config = dict(
    train_examples=203450,
    decoder_bias='none',
    decoder_qk_norm=False,
    decoder_drop_path=0.1,
    decoder_positions='sincos',
    decoder_cross_attention_every=1,
    decoder_tie_embeddings=True,
    beta1=0.85,
    beta2=0.98,
    lr_schedule='cosine',
)
Rows from block 5 of the image encoder of a small image captioner, named by matrix and row number. Rows with one number belong to one channel. Each number is 50 + 10 x the weight over its row's rms, rounded and kept within 0 to 99. All counts start at 0.
After each channel's rows are labels from the 100 images, of 14976, where the channel reaches its highest value: "colour at peak" is the nearest of a few named colours to the mean colour under the peak; "top examples" is what is common among them. Only what is clearly more common there than usual is listed. The data: photos with spoken descriptions (Open Images, Localized Narratives). In brackets: how many of the 100, against the usual share in percent.
# convs0: first 3x3 conv (encoder.blocks.5.convs.0.weight, 128x128x3x3, each kernel summed), inputs 0-31
# convs1: second 3x3 conv (encoder.blocks.5.convs.1.weight, 128x128x3x3, transposed, each kernel summed), outputs 0-31

convs0.38:69 47 36 43 62 60 53 51 50 59 57 51 63 56 57 57 46 37 48 47 42 48 72 67 45 41 66 49 71 51 49 48
convs1.38:58 55 60 55 55 67 38 55 50 64 50 55 56 49 50 49 52 45 54 67 40 50 88 49 49 56 51 51 43 68 50 53
colour at peak: black (100 vs 16.4)
top examples: text has "dark" (40 vs 2.2); text has "black" (25 vs 9.7)

convs0.23:72 49 42 58 57 58 61 47 60 51 62 48 62 56 50 49 50 49 54 35 53 52 67 64 59 45 63 64 66 44 51 44
convs1.23:57 54 59 46 51 65 34 50 47 66 48 47 57 51 41 44 50 42 46 61 32 50 91 45 37 53 51 48 43 72 49 56
colour at peak: black (98 vs 16.4)
top examples: text has "dark" (34 vs 2.2)

convs0.121:53 42 57 42 70 55 44 52 36 42 48 43 41 70 41 58 41 54 58 51 56 42 50 43 46 63 45 52 66 58 49 62
convs1.121:49 60 42 57 42 43 40 41 64 53 60 40 59 57 55 45 58 45 34 56 47 60 56 36 60 37 47 45 53 55 40 42
colour at peak: black (63 vs 16.4)
top examples: text has "trees" (65 vs 27.1); text has "sky" (50 vs 24.6); text has "grass" (36 vs 9.9); text has "plants" (26 vs 10)

convs0.74:69 46 38 41 59 64 53 50 53 57 61 50 61 55 55 56 47 43 48 44 40 47 67 69 45 45 66 54 70 53 48 54
convs1.74:56 55 55 53 55 69 40 53 45 65 47 53 54 50 46 46 51 41 53 65 37 48 88 50 46 55 53 52 43 70 49 55
colour at peak: black (100 vs 16.4)
top examples: text has "dark" (38 vs 2.2)

convs0.17:37 42 58 53 51 43 55 51 69 56 64 66 40 49 48 40 44 54 52 38 57 38 52 60 70 43 60 56 36 49 42 50
convs1.17:38 55 44 40 47 49 30 38 70 45 63 47 58 36 53 23 56 54 48 42 47 50 38 64 43 33 65 37 35 55 36 44
colour at peak: pink (30 vs 9.9)
top examples: text has "wearing" (39 vs 12.7)

convs0.27:68 48 44 46 60 67 55 52 53 52 59 49 64 58 58 54 49 44 51 44 44 50 68 67 50 44 64 54 71 55 49 52
convs1.27:58 54 55 53 57 66 38 51 50 65 50 55 54 48 44 47 51 42 54 66 36 48 88 48 47 53 51 48 44 68 49 54
colour at peak: black (100 vs 16.4)
top examples: text has "dark" (38 vs 2.2)

convs0.76:71 47 38 51 59 59 55 53 56 55 63 48 64 56 53 54 48 46 50 44 45 50 69 66 53 43 64 55 69 43 50 48
convs1.76:58 58 59 51 51 67 35 54 50 66 49 49 55 49 45 46 53 41 48 65 35 52 89 46 43 55 52 48 43 71 47 56
colour at peak: black (100 vs 16.4)
top examples: text has "dark" (39 vs 2.2)

convs0.7:69 50 58 41 55 68 46 62 42 61 54 32 62 71 46 69 51 46 49 40 42 53 60 58 33 68 56 45 57 67 57 73
convs1.7:58 56 61 47 52 59 45 46 48 64 51 51 52 51 38 45 55 40 43 61 39 50 78 41 50 36 50 51 49 72 42 44
colour at peak: brown (61 vs 29.5)
top examples: text has "trees" (73 vs 27.1); text has "sky" (62 vs 24.6); text has "plants" (32 vs 10); text has "grass" (29 vs 9.9)

convs0.9:71 50 41 53 60 61 56 51 58 54 64 50 63 58 53 54 51 48 54 43 47 51 69 65 55 48 64 59 66 50 51 53
convs1.9:58 55 58 50 51 67 34 52 49 65 51 47 55 49 45 46 51 43 48 63 34 50 90 45 40 54 50 47 44 72 47 57
colour at peak: black (100 vs 16.4)
top examples: text has "dark" (39 vs 2.2)

convs0.37:69 53 65 46 49 65 51 59 41 59 45 28 61 70 41 67 54 44 47 39 48 56 54 49 41 73 50 44 52 65 61 73
convs1.37:55 53 60 40 50 59 49 41 48 64 52 50 50 50 33 40 55 43 40 58 37 49 77 42 47 33 52 44 50 71 41 41
colour at peak: brown (63 vs 29.5)
top examples: text has "trees" (82 vs 27.1); text has "sky" (69 vs 24.6); text has "plants" (30 vs 10); text has "grass" (29 vs 9.9)

convs0.11:49 58 37 63 42 41 57 36 42 24 46 42 57 52 38 40 51 44 22 44 62 55 49 29 65 41 35 53 70 41 46 40
convs1.11:56 54 64 47 46 49 42 38 42 60 35 58 59 48 32 41 55 33 46 49 42 59 49 57 41 50 61 32 60 48 57 43
colour at peak: pink (33 vs 9.9)
top examples: text has "wall" (52 vs 19.8); text has "table" (32 vs 12.7)

convs0.83:74 45 43 53 60 58 57 51 43 56 52 48 60 58 50 53 45 42 57 41 48 49 71 60 51 46 57 56 65 50 56 53
convs1.83:56 48 58 48 50 66 33 52 47 65 48 49 50 52 45 49 43 49 46 64 40 44 92 45 38 55 49 53 47 70 46 55
colour at peak: black (100 vs 16.4)
top examples: text has "dark" (40 vs 2.2)

convs0.19:54 63 44 67 43 43 57 40 42 24 42 53 64 42 46 37 60 52 28 44 53 60 43 40 64 45 44 49 63 48 56 37
convs1.19:39 52 71 48 33 46 44 38 51 54 41 47 53 37 39 36 54 34 35 46 41 56 48 52 47 46 56 36 47 56 45 40
colour at peak: pink (34 vs 9.9); white (26 vs 7.6)
top examples: text has "sitting" (34 vs 14.8)

convs0.100:49 37 32 50 40 40 60 50 55 42 55 57 35 41 52 43 38 46 57 35 48 32 46 49 66 38 44 68 50 41 38 45
convs1.100:55 54 50 31 56 69 34 43 76 62 82 64 55 36 48 31 53 65 67 45 55 52 56 61 50 42 55 44 60 57 38 51
colour at peak: pink (26 vs 9.9)
top examples: text has "wearing" (41 vs 12.7)

convs0.99:44 41 59 47 36 39 54 55 57 50 53 42 44 40 62 50 46 50 43 64 46 41 43 36 62 45 36 65 41 51 54 28
convs1.99:44 46 65 71 50 67 47 59 30 53 30 51 37 45 64 60 47 43 53 55 36 42 61 44 59 52 37 56 49 75 46 47
colour at peak: white (27 vs 7.6)
top examples: text has "text" (27 vs 6.6)

convs0.84:58 43 62 39 69 55 44 54 42 47 53 41 47 74 40 60 43 51 58 50 54 47 53 47 43 68 49 51 67 59 52 65
convs1.84:49 59 50 57 43 48 42 38 62 57 61 41 53 57 55 42 58 46 36 59 48 55 62 37 62 35 48 50 49 64 38 43
colour at peak: black (52 vs 16.4)
top examples: text has "trees" (78 vs 27.1); text has "sky" (58 vs 24.6); text has "grass" (42 vs 9.9); text has "plants" (25 vs 10)

convs0.67:40 42 40 49 38 39 58 46 55 38 53 48 43 45 54 53 43 43 54 39 48 41 35 43 67 46 40 62 42 50 46 50
convs1.67:60 57 50 27 54 65 36 44 83 56 89 58 63 39 54 31 55 64 64 49 48 59 51 55 53 42 50 36 60 51 46 51
colour at peak: pink (28 vs 9.9)
top examples: text has "wearing" (32 vs 12.7)

convs0.114:68 42 39 40 63 59 48 42 49 53 56 44 58 69 42 41 41 40 52 38 41 44 63 56 42 48 58 48 63 55 48 57
convs1.114:54 54 56 45 56 67 40 46 48 63 49 48 57 54 40 53 47 54 51 65 46 50 87 44 42 49 50 55 47 74 53 58
colour at peak: black (100 vs 16.4)
top examples: text has "dark" (39 vs 2.2)

convs0.1:47 51 45 64 32 37 59 51 35 41 42 50 51 44 50 27 48 45 38 34 44 49 44 27 64 47 43 52 57 27 37 35
convs1.1:56 39 70 28 45 57 41 40 51 60 44 63 46 40 29 46 42 38 49 50 40 46 56 51 32 53 56 38 56 54 44 49
colour at peak: pink (33 vs 9.9)
top examples: text has "wall" (50 vs 19.8)