{
  "model": "image captioner",
  "dataset": "photos with spoken descriptions (Open Images, Localized Narratives)",
  "train_examples": 203450,
  "image_size": 64,
  "crop_scale_min": 0.7,
  "horizontal_flip": false,
  "translate": 0.06,
  "tokenizer": "char",
  "vocab_size": 53,
  "encoder_arch": "preact_resnet",
  "encoder_norm": "batchnorm",
  "encoder_activation": "relu",
  "encoder_depths": [2, 5, 2],
  "encoder_kernel_size": 3,
  "encoder_stem": "deep",
  "encoder_avg_pool_shortcut": true,
  "encoder_widths": [64, 128, 256],
  "fusion": "cross_attention",
  "decoder_width": 192,
  "decoder_layers": 8,
  "decoder_norm": "layernorm",
  "decoder_norm_position": "pre",
  "decoder_activation": "reglu",
  "decoder_mlp_ratio": 2.67,
  "decoder_head_dim": 64,
  "decoder_fused_qkv": true,
  "decoder_bias": "none",
  "decoder_qk_norm": false,
  "decoder_parallel_block": false,
  "decoder_inner_norm": false,
  "decoder_drop_path": 0.1,
  "decoder_positions": "sincos",
  "decoder_cross_attention_every": 1,
  "decoder_tie_embeddings": true,
  "init": "trunc_normal_002",
  "residual_init": "zero_last",
  "optimizer": "adamw",
  "learning_rate": 0.0019,
  "beta1": 0.85,
  "beta2": 0.98,
  "eps": 1e-08,
  "max_steps": 9500,
  "batch_size": 64,
  "epochs": 3.0,
  "lr_schedule": "cosine",
  "final_lr_fraction": 0.1,
  "warmup_steps": 470,
  "weight_decay": 0.3
}
Rows from block 4 of the image encoder of a small image captioner, named by matrix and row number. Rows with one number belong to one channel. Each number is 500 + 25 x the weight over its row's rms, rounded and kept within 0 to 999. All counts start at 0. Numbers have three digits each.
After each channel's rows are labels from the 100 images, of 14976, where the channel reaches its highest value: "colour at peak" is the nearest of a few named colours to the mean colour under the peak. Only what is clearly more common there than usual is listed. The data: photos with spoken descriptions (Open Images, Localized Narratives).
# convs0: first 3x3 conv (encoder.blocks.4.convs.0.weight, 128x128x3x3, each kernel summed), inputs 52-77
# convs1: second 3x3 conv (encoder.blocks.4.convs.1.weight, 128x128x3x3, transposed, each kernel summed), outputs 52-77

convs0.22:540468509448528521495510485525463498488477513528478513524499480528523532505516
convs1.22:489451513445540493468470494460512507506511507482517499476476505548548483473482
colour at peak: black

convs0.31:506501502497469483497537501503517508494457500511480497504532495474504498469514
convs1.31:503471473466483540492467506493472465526533530505498525492474491473472532516498
colour at peak: black

convs0.93:512490503473463492505495443510513510457475501513447500512448501527555483493506
convs1.93:488508463505523489515478520480499488520483503512502480490502504520553458461508
colour at peak: black

convs0.21:509510514504479497508518464501514496490496509514472508503529498470496495504507
convs1.21:523475463457531535512500509498491484545505530514506522500484497510533556514496
colour at peak: black

convs0.40:532473518454532536488503494521464488473493517510500517519505477526522551501507
convs1.40:493483499456542495487483478454498512491507504497505500472460502547566483484485
colour at peak: white

convs0.41:544488514470489528519493488543516501500488521540513520537489490510527556503519
convs1.41:480513512498526487482459485435515502508508500477526483459452479535554480478466
colour at peak: black

convs0.99:565509494495495527514495490562513454513504505574496515557495511500495552532551
convs1.99:476528488535505477464488479435527500501505490483507484455446514529518466484475
colour at peak: grey

convs0.101:514494470486502477490519471517504515429455502509480490509471491503518493454494
convs1.101:467446470447498524503459548469511534516535490489476509463500478503448514526488
colour at peak: black

convs0.96:470484476480522494460486477475481481502497485471505486472451491489462485467462
convs1.96:520517487514524485514548489536526505492437497499543481540468516513491514482517
colour at peak: pink

convs0.88:502498513480471547535522523497482492485499558488507564502515477521541533490504
convs1.88:483488547480551524520445536488488477516533501477533506493510516551565494495491
colour at peak: black

convs0.91:493530502514475526539543483478482497478483550479494555487514476538538511483492
convs1.91:466465503454541515528464555483488493506524502467500522473534465511566491482478
colour at peak: black

convs0.117:442494494514514474464521462436478500474489492433473490441508476487485456460453
convs1.117:498484477484546503507542489484496494503498511490524521487476509559523503481486
colour at peak: black

convs0.123:524510510502516563511543455508485506470508554507503561511487489535531532519509
convs1.123:483489533493530495486445530486501482513524481500523498490503513526564490481494
colour at peak: black; cyan

convs0.42:485476462461524528477518453490448488509483528495495523481475478533505501467498
convs1.42:485477485472533471485510481481495510471467476477502477492498509535533477472506
colour at peak: pink

convs0.111:556512484497493517480481455542521450467491500547483499545516525518503535523529
convs1.111:498519479541514480466483498463524487499504484494496476476427515504513439493487
colour at peak: grey

convs0.69:470488471478515492457482477478482480493495476474507481477449499494466485464472
convs1.69:519520490519524486517546493536523507508448497498544481540468513508490508483516
colour at peak: pink

convs0.63:522513501502471494524530487514513506505473506523480502516530491464500504499519
convs1.63:510475458459493544518476496492466474538524531516495528491478470479498544531495
colour at peak: black

convs0.9:471473510468508471484526487468476474503471493479488479470487526530498467446489
convs1.9:506475506495483469497508501540496494444448521485541485539477525469517490457510
colour at peak: black

convs0.56:510472507452529523487515503496414494489482512497484517498498468536526515499502
convs1.56:486439507440548487489491487470486498487493489480514491479496507552543485478481
colour at peak: black