config.toml
model = "image captioner"
encoder_widths = [64, 128, 256]
decoder_cross_attention_every = 1
beta1 = 0.85
Rows from block 4 of the image encoder of a small image captioner, named by matrix and row number. Rows with one number belong to one channel. Each number is 50 + 10 x the weight over its row's rms, rounded and kept within 0 to 99. All counts start at 0.
After each channel's rows are labels from the 100 images, of 14976, where the channel reaches its highest value: "top examples" is what is common among them; "patch colour" is the nearest of a few named colours to the mean colour under the peak. Only what is clearly more common there than usual is listed. The data: photos with spoken descriptions (Open Images, Localized Narratives). In brackets: how many of the 100, against the usual share in percent.
# convs0: first 3x3 conv (encoder.blocks.4.convs.0.weight, 128x128x3x3, each kernel summed), inputs 26-51
# convs1: second 3x3 conv (encoder.blocks.4.convs.1.weight, 128x128x3x3, transposed, each kernel summed), outputs 26-51

convs0.92:59 48 55 51 49 51 50 59 46 49 53 56 57 52 46 55 59 30 61 55 46 53 53 45 52 58
convs1.92:59 42 39 54 42 44 50 47 37 39 46 52 54 42 50 41 55 37 65 45 41 50 48 66 47 50
top examples: text has "holding" (35 vs 16.3); text has "dark" (31 vs 2.2)
patch colour: black (99 vs 16.4)

convs0.5:31 65 58 43 33 40 37 42 54 42 38 55 49 50 33 32 74 31 70 43 46 52 47 45 45 45
convs1.5:46 51 63 64 64 40 61 51 44 59 54 33 54 55 63 58 55 45 55 63 46 46 42 64 59 60
top examples: text has "text" (26 vs 6.6)
patch colour: white (35 vs 7.6); pink (30 vs 9.9)

convs0.75:43 45 31 53 47 42 48 44 57 60 49 52 45 48 57 44 48 80 46 49 51 57 44 50 49 44
convs1.75:66 38 61 45 49 50 48 54 50 60 54 55 54 55 30 66 46 65 56 47 45 60 61 53 35 34
top examples: text has "sky" (65 vs 24.6); text has "trees" (60 vs 27.1)
patch colour: white (49 vs 7.6)

convs0.33:35 34 46 55 46 41 26 37 50 39 43 42 59 48 54 44 64 65 57 38 44 50 27 40 41 43
convs1.33:46 49 60 53 50 48 44 45 42 48 50 28 56 62 60 55 58 56 70 52 42 68 51 58 59 49
top examples: text has "wall" (44 vs 19.8)
patch colour: pink (26 vs 9.9)

convs0.109:50 48 45 60 43 54 45 34 59 62 47 55 49 39 42 43 36 53 35 51 55 27 39 18 46 44
convs1.109:48 37 56 53 52 57 40 46 45 44 55 58 54 54 38 50 53 55 59 64 52 65 53 64 49 49
top examples: text has "trees" (70 vs 27.1); text has "sky" (60 vs 24.6)
patch colour: brown (59 vs 29.5)

convs0.65:62 49 39 63 58 47 50 66 54 60 64 67 61 61 41 61 38 37 39 59 53 57 54 39 64 42
convs1.65:60 57 40 52 34 40 46 32 35 44 44 53 37 51 35 34 60 48 64 41 39 47 48 58 42 47
top examples: text has "sky" (73 vs 24.6); text has "trees" (58 vs 27.1); text has "plants" (27 vs 10)
patch colour: cyan (75 vs 1.2)

convs0.72:50 39 37 52 63 48 44 41 41 49 64 51 50 53 56 67 56 74 52 50 64 69 53 74 55 37
convs1.72:52 51 37 36 49 30 38 39 49 48 49 45 36 41 42 57 52 57 39 30 45 44 47 45 39 38
top examples: text has "holding" (40 vs 16.3)
patch colour: pink (26 vs 9.9)

convs0.52:42 51 38 45 32 44 45 47 48 53 36 46 40 46 61 32 56 69 55 48 35 49 40 37 49 53
convs1.52:66 37 59 50 43 53 51 61 44 60 49 50 60 59 42 59 53 58 63 60 39 58 66 59 36 40
top examples: text has "lights" (30 vs 7.7)
patch colour: black (61 vs 16.4)

convs0.102:64 57 47 52 55 39 48 55 42 52 60 65 63 62 35 53 33 26 36 62 44 46 53 38 49 42
convs1.102:52 50 51 66 44 63 47 30 49 47 53 58 54 49 39 42 56 53 66 41 46 51 46 64 47 53
top examples: text has "dark" (37 vs 2.2)
patch colour: black (100 vs 16.4)

convs0.27:38 58 50 53 46 54 23 35 61 53 50 56 50 48 46 48 42 39 39 44 58 32 23 34 52 47
convs1.27:44 44 59 55 65 50 40 55 51 42 63 65 57 63 34 63 51 46 53 55 51 66 55 55 48 40
top examples: text has "trees" (65 vs 27.1); text has "grass" (37 vs 9.9); text has "plants" (32 vs 10)
patch colour: brown (63 vs 29.5)

convs0.87:45 37 23 48 41 43 45 49 43 49 40 41 42 43 60 37 49 86 50 46 37 52 45 48 53 57
convs1.87:66 32 54 41 39 46 45 46 46 57 42 51 54 49 42 55 45 67 59 44 42 47 62 48 32 34
top examples: text has "lights" (27 vs 7.7); text has "buildings" (27 vs 11.1)
patch colour: black (42 vs 16.4)

convs0.6:61 79 58 50 28 53 52 55 65 62 45 54 43 48 68 40 47 32 48 55 38 45 49 36 61 44
convs1.6:59 36 51 59 38 52 36 60 52 45 42 56 56 58 25 42 47 38 41 47 56 56 42 56 49 31
top examples: text has "sitting" (33 vs 14.8); text has "wearing" (32 vs 12.7); text has "man" (31 vs 12.1); text has "woman" (30 vs 9.7)
patch colour: pink (28 vs 9.9)

convs0.8:48 56 46 57 35 52 45 44 62 64 45 52 42 40 43 41 39 50 42 56 44 35 40 27 47 40
convs1.8:53 43 55 58 51 60 45 59 52 57 56 59 56 63 47 55 54 56 60 70 47 65 58 63 52 50
top examples: text has "trees" (60 vs 27.1)
patch colour: black (43 vs 16.4)

convs0.80:47 44 43 62 41 61 52 36 63 66 47 53 34 34 39 44 32 57 34 56 54 21 44 33 50 49
convs1.80:48 31 48 59 63 55 37 36 54 47 62 62 48 50 36 57 50 62 57 62 56 57 45 60 56 47
top examples: text has "trees" (71 vs 27.1); text has "plants" (30 vs 10); text has "grass" (26 vs 9.9)
patch colour: brown (73 vs 29.5)

convs0.127:61 61 55 67 58 48 56 62 47 52 59 62 54 61 35 58 37 33 41 65 51 38 56 48 56 43
convs1.127:48 64 58 61 51 52 51 37 37 39 52 48 47 47 43 48 55 49 67 43 45 54 45 67 46 47
top examples: text has "man" (29 vs 12.1); text has "dark" (25 vs 2.2)
patch colour: black (98 vs 16.4)

convs0.88:63 60 46 44 54 34 48 60 41 48 59 65 63 69 35 51 40 24 43 60 45 54 53 34 48 42
convs1.88:52 49 52 66 45 59 45 29 46 47 54 58 53 55 34 45 57 51 68 38 44 57 48 66 49 50
top examples: text has "dark" (35 vs 2.2)
patch colour: black (100 vs 16.4)

convs0.77:55 40 41 64 59 54 53 66 57 60 66 60 62 57 48 63 58 43 59 59 53 60 55 53 64 44
convs1.77:51 55 41 36 41 31 42 31 31 33 46 46 33 51 48 45 62 43 61 33 38 48 47 60 42 44
top examples: text has "dark" (32 vs 2.2)
patch colour: black (83 vs 16.4)

convs0.59:55 56 58 51 45 59 58 56 45 51 52 55 52 47 38 48 31 32 32 57 43 31 58 31 47 47
convs1.59:44 57 57 65 54 55 50 34 53 40 49 50 52 51 35 52 51 53 67 39 46 52 39 70 51 43
top examples: text has "dark" (38 vs 2.2)
patch colour: black (100 vs 16.4)

convs0.60:56 58 59 54 47 57 57 56 45 53 53 57 53 52 34 50 29 37 34 61 45 31 56 37 46 46
convs1.60:47 58 57 67 57 55 51 36 51 41 51 51 47 51 36 54 53 54 68 41 46 54 44 71 51 42
top examples: text has "dark" (37 vs 2.2)
patch colour: black (100 vs 16.4)

convs0.26:46 56 46 52 44 55 44 38 58 60 49 54 49 47 43 45 38 50 37 49 54 29 36 20 46 47
convs1.26:49 36 55 50 59 57 43 54 47 47 59 62 53 58 40 54 55 57 59 65 49 59 54 61 44 48
top examples: text has "trees" (76 vs 27.1); text has "sky" (73 vs 24.6); text has "grass" (35 vs 9.9); text has "plants" (28 vs 10)
patch colour: white (27 vs 7.6)

convs0.115:57 58 58 53 45 54 59 58 47 53 53 59 52 51 37 50 29 35 34 61 46 30 58 33 47 44
convs1.115:47 59 57 72 57 56 50 36 54 39 52 52 48 50 33 53 50 52 67 39 46 52 43 70 50 40
top examples: text has "dark" (36 vs 2.2)
patch colour: black (100 vs 16.4)

convs0.73:56 57 58 60 44 57 57 59 49 57 54 60 53 52 37 49 31 38 35 64 43 38 57 33 46 45
convs1.73:49 59 53 75 57 51 50 39 51 37 50 51 46 51 40 52 51 50 66 41 49 56 38 69 55 43
top examples: text has "dark" (30 vs 2.2)
patch colour: black (100 vs 16.4)