Weights of a small image captioner.
Training: adamw at rate 0.0019, 9500 steps, batches of 64.
Data: trained on photos with spoken descriptions (Open Images, Localized Narratives), 203450 training examples, 3.0 epochs.
Rows from block 4 of the image encoder of a small image captioner, named by matrix and row number. Rows with one number belong to one channel. Each number is 128 + 24 x the weight over its row's rms, rounded and kept within 0 to 255. All counts start at 0. Numbers have three digits each.
After each channel's rows are labels from the 100 images, of 14976, where the channel reaches its highest value: "top examples" is what is common among them. Only what is clearly more common there than usual is listed. The data: photos with spoken descriptions (Open Images, Localized Narratives). In brackets: how many of the 100.
# convs0: first 3x3 conv (encoder.blocks.4.convs.0.weight, 128x128x3x3, each kernel summed), inputs 52-77
# convs1: second 3x3 conv (encoder.blocks.4.convs.1.weight, 128x128x3x3, transposed, each kernel summed), outputs 52-77

convs0.82:097124147133096126141148104096123117131132138110089141100149130106125120113117
convs1.82:146115129112141151145136133135124109122144150135123151131116152139151160123130
top examples: text has "sky" (74); text has "trees" (71); text has "grass" (29)

convs0.0:154128145126100136127134076145129110091140142154119139149147136098113119143153
convs1.0:146099111089148168148117120133118117167143158158148150133121137137150175154129
top examples: text has "trees" (68); text has "sky" (52); text has "grass" (31); text has "plants" (30)

convs0.110:129155130109125147122124081126115130141157129129067128129151160144108136129132
convs1.110:081152100177115091120153107086166156082098118096111107084115130128118106103094
top examples: text has "wearing" (34); text has "ground" (32); text has "grass" (29)

convs0.104:176101102090118137116194123163127143078090157160115146173115158141162134112165
convs1.104:106092131115144124122098156120128117133113136107127109108121166161132113096125
top examples: text has "wearing" (39)

convs0.70:099122152129140111101125108097110085099109117118118108095149152132115098090123
convs1.70:146105116113135100138135099151131114136096145150139112154079151125149108093141
top examples: text has "wall" (42)

convs0.79:120130125118074141139144090117111113127147139128099148122126115080115119144129
convs1.79:154128092093149156172109147157115097172131129163173143155121130133139168154153
top examples: text has "sky" (75); text has "trees" (72); text has "grass" (33); text has "plants" (27)

convs0.67:163121104106080126159122109167143094151109124188110131159091129098123134128160
convs1.67:123151109164128102126135109093156098160124127149132106107066129124142083127125
top examples: text has "road" (28)

convs0.15:095131128133129126125143081096128134071139136078120130093154106110130114121078
convs1.15:061103138124138134142151131069143143130173129121098141068115134148102104137101
top examples: text has "sky" (60)

convs0.58:095145165100103150143121103096101120118160140077163145096102080087126138143097
convs1.58:137123148123094131151108154148108080099143110155121131154143113124107072144166
top examples: text has "holding" (38)

convs0.90:170107105102095141133137089171166084106129145179118142169082158117127139138168
convs1.90:123162120170113113118123110097161116145145132145111115110086139133135080124130
top examples: text has "grass" (51); text has "ground" (38)

convs0.66:133129139119090144149126084134102108123154137134133144135142113070119124158131
convs1.66:162119103098133161159102128159120106183136130181162140158116134113150172167155
top examples: text has "sky" (80); text has "trees" (68); text has "grass" (33); text has "plants" (27)

convs0.86:144124154125112139124135076134131101089148144141124143140144141102116119142143
convs1.86:153100116094150168141123114144126118162141160165152148144119144133156172150137
top examples: text has "sky" (71); text has "trees" (71); text has "grass" (37); text has "plants" (26)

convs0.29:131131143123077126100119134137128106114131123140108125142133137066112111122150
convs1.29:152106119098145163126137183139142100190147159142152157144141140142140164139143
top examples: text has "woman" (33); text has "wearing" (31)

convs0.84:133176138104142168132126089123117101145168128119141143123148110110090149161121
convs1.84:095135150147102106121130149100149122095130095105101109106137129126099096131111
top examples: text has "holding" (38)

convs0.102:140137134122086172168155139131115119116126184125115191139142098141163155117142
convs1.102:127104158097174151148075165136113110145154128117163134137143131170195126126132
top examples: text has "dark" (37)

convs0.60:171117138105104143142152073160132145086120161154091156164124121148173143131151
convs1.60:122122088111186139142095151122116120156113143110156120130134143183199140108130
top examples: text has "dark" (37)

convs0.14:067115148124093126126143123075107109115145135082095140082141124114123111106105
convs1.14:144124145124133154150145145142130107102155160146135159143124158150140136116147
top examples: text has "trees" (71); text has "sky" (68); text has "grass" (26)

convs0.54:088132135137121125112141089089126128072142136074115131088163107109124109113082
convs1.54:078094138113136137142166116078138136122170132128110150079106146154124112132109
top examples: text has "sky" (75); text has "trees" (65); text has "grass" (25)

convs0.7:160116096108079131135135085159177113091112139170109138159101154124143134126161
convs1.7:113152115167127117120124120082161115152140137122117118099076131130139070120112
top examples: text has "people" (46); text has "grass" (35)

convs0.75:087129145142120125107147096081126126077143138080114138084164114105120096110089
convs1.75:091091137105138137145170111092135127120165133133115149093102155152129111128113
top examples: text has "sky" (65); text has "trees" (60)

convs0.81:109104101094126141112113106112138080088140130122095133120130145121106127089137
convs1.81:122139118153150146106142139129149086157142151133132139140125155129045110134148
top examples: text has "grass" (30)

convs0.18:111143142147129136141163133098147122090110149111098149098171141118147151081109
convs1.18:143080093087162136119099139124129110150138147133089129123103112128172105090123
top examples: text has "woman" (29)

convs0.55:191122115109122160127124092184153084113131142190129145181112143132136184156170
convs1.55:119150118160133108096100116080149124138142121131135111101072138144148079118120
top examples: text has "grass" (32)

convs0.46:171123107123099139125129073163182139096112146164123143165096140126153150126155
convs1.46:106143112157142117119105113063152134125123126088127116078090106127156095108080
top examples: text has "people" (53); text has "buildings" (36); text has "road" (29)

convs0.78:168104107096094135135139085168169104091119143181104141171090173135142132136173
convs1.78:119158115170124116117129131092164113163141141139109116108090145142142074115129
top examples: text has "trees" (62); text has "grass" (53); text has "ground" (36)

convs0.124:142137120122082168167161124131114117118124182125109187139141095135159151117139
convs1.124:135105143095170152155079161144110109145153134125157138145151125166197124127140
top examples: text has "dark" (37)

convs0.20:167121113121121138115121059159177140078108143163083130162112152144168149131150
convs1.20:104128101150148115107106145086151128119120128091125109097096121136163082082097
top examples: text has "people" (57); text has "road" (28); text has "buildings" (28)

convs0.17:139124132109088170164158142126113118103125188116118190132141093140165152119134
convs1.17:117103167093170145147069168132103111138154124106159131133142135168191118120124
top examples: text has "dark" (37)

convs0.59:166110132098098137135144074160126143097118151156090148161108124137167134130151
convs1.59:128117089106182135132087144121116114154113143123154112134131150179193136107137
top examples: text has "dark" (38)

convs0.1:183121113107092148135125096180158115129119144182132146173106126112143170140160
convs1.1:113140119152144112106105108066154118152136131115149116088063115135158085121102
top examples: text has "sky" (50); text has "buildings" (28); text has "road" (25)

convs0.64:181118097098098143139131090182143087130119133191122140176087132112128160141168
convs1.64:122149108160129109115113122085155109159138125151135113105075129132146079128131
top examples: text has "grass" (41); text has "ground" (25)

convs0.25:100105145114133109105128105096113080120107116118112108094142154129102090085120
convs1.25:149115117127125090142132113167133111114083143150154106169086162119139106095153
top examples: text has "wall" (42)

convs0.85:137135137143128113132160146128157136131096132134113125126177128093129136094119
convs1.85:136082103085113152117098117109106108141152155131096135107092112098122139123108
top examples: text has "holding" (38); text has "woman" (26)

convs0.68:189108105092114154119131081183151092101128140183128143180093136123135176149164
convs1.68:122151114158131111102099118080153123142141124136135112101081131142149080119122
top examples: text has "grass" (40); text has "ground" (27)

convs0.3:137126139114085158152169098128104128107128176130109185134155097137160150112139
convs1.3:123114128091165155155072154129123107135158151121151141125142119158198130128125
top examples: text has "dark" (36)

convs0.118:155109102103077121156130106160159090142108128182097130155087144112129124127161
convs1.118:118155117171122108133142109094160096153135134143125113107075139128139076126130
top examples: text has "grass" (33); text has "road" (27)

convs0.98:170109098103114135125131074166169096088114140175112134166083159135151148133163
convs1.98:124153111167120119115117121090163113138145131142118114105086134130141073122123
top examples: text has "grass" (28)

convs0.53:186107104093102147129135086182164114093122144184125143181095159129150162142173
convs1.53:116155112166133112107112124079163121156139138129128114095084134140145079114117
top examples: text has "trees" (61); text has "grass" (53); text has "sky" (51); text has "ground" (29)

convs0.121:127135142124093164169169126117105119117126182120113195123152097146165148113131
convs1.121:133098139080167150150075167148120107139154136120149140143142124157192128122137
top examples: text has "dark" (36)

convs0.77:151126133115159175136170076134097145116127166140117167138121121159156154146138
convs1.77:101110157120156110106088158109141116137138106104144119115144146163174109103116
top examples: text has "dark" (32)

convs0.34:154103101095081132142140095153160087110121142171105141154081157124132121130165
convs1.34:130160118166120116127127127106157106165142135158114113121090141135142077126143
top examples: text has "grass" (50); text has "ground" (31)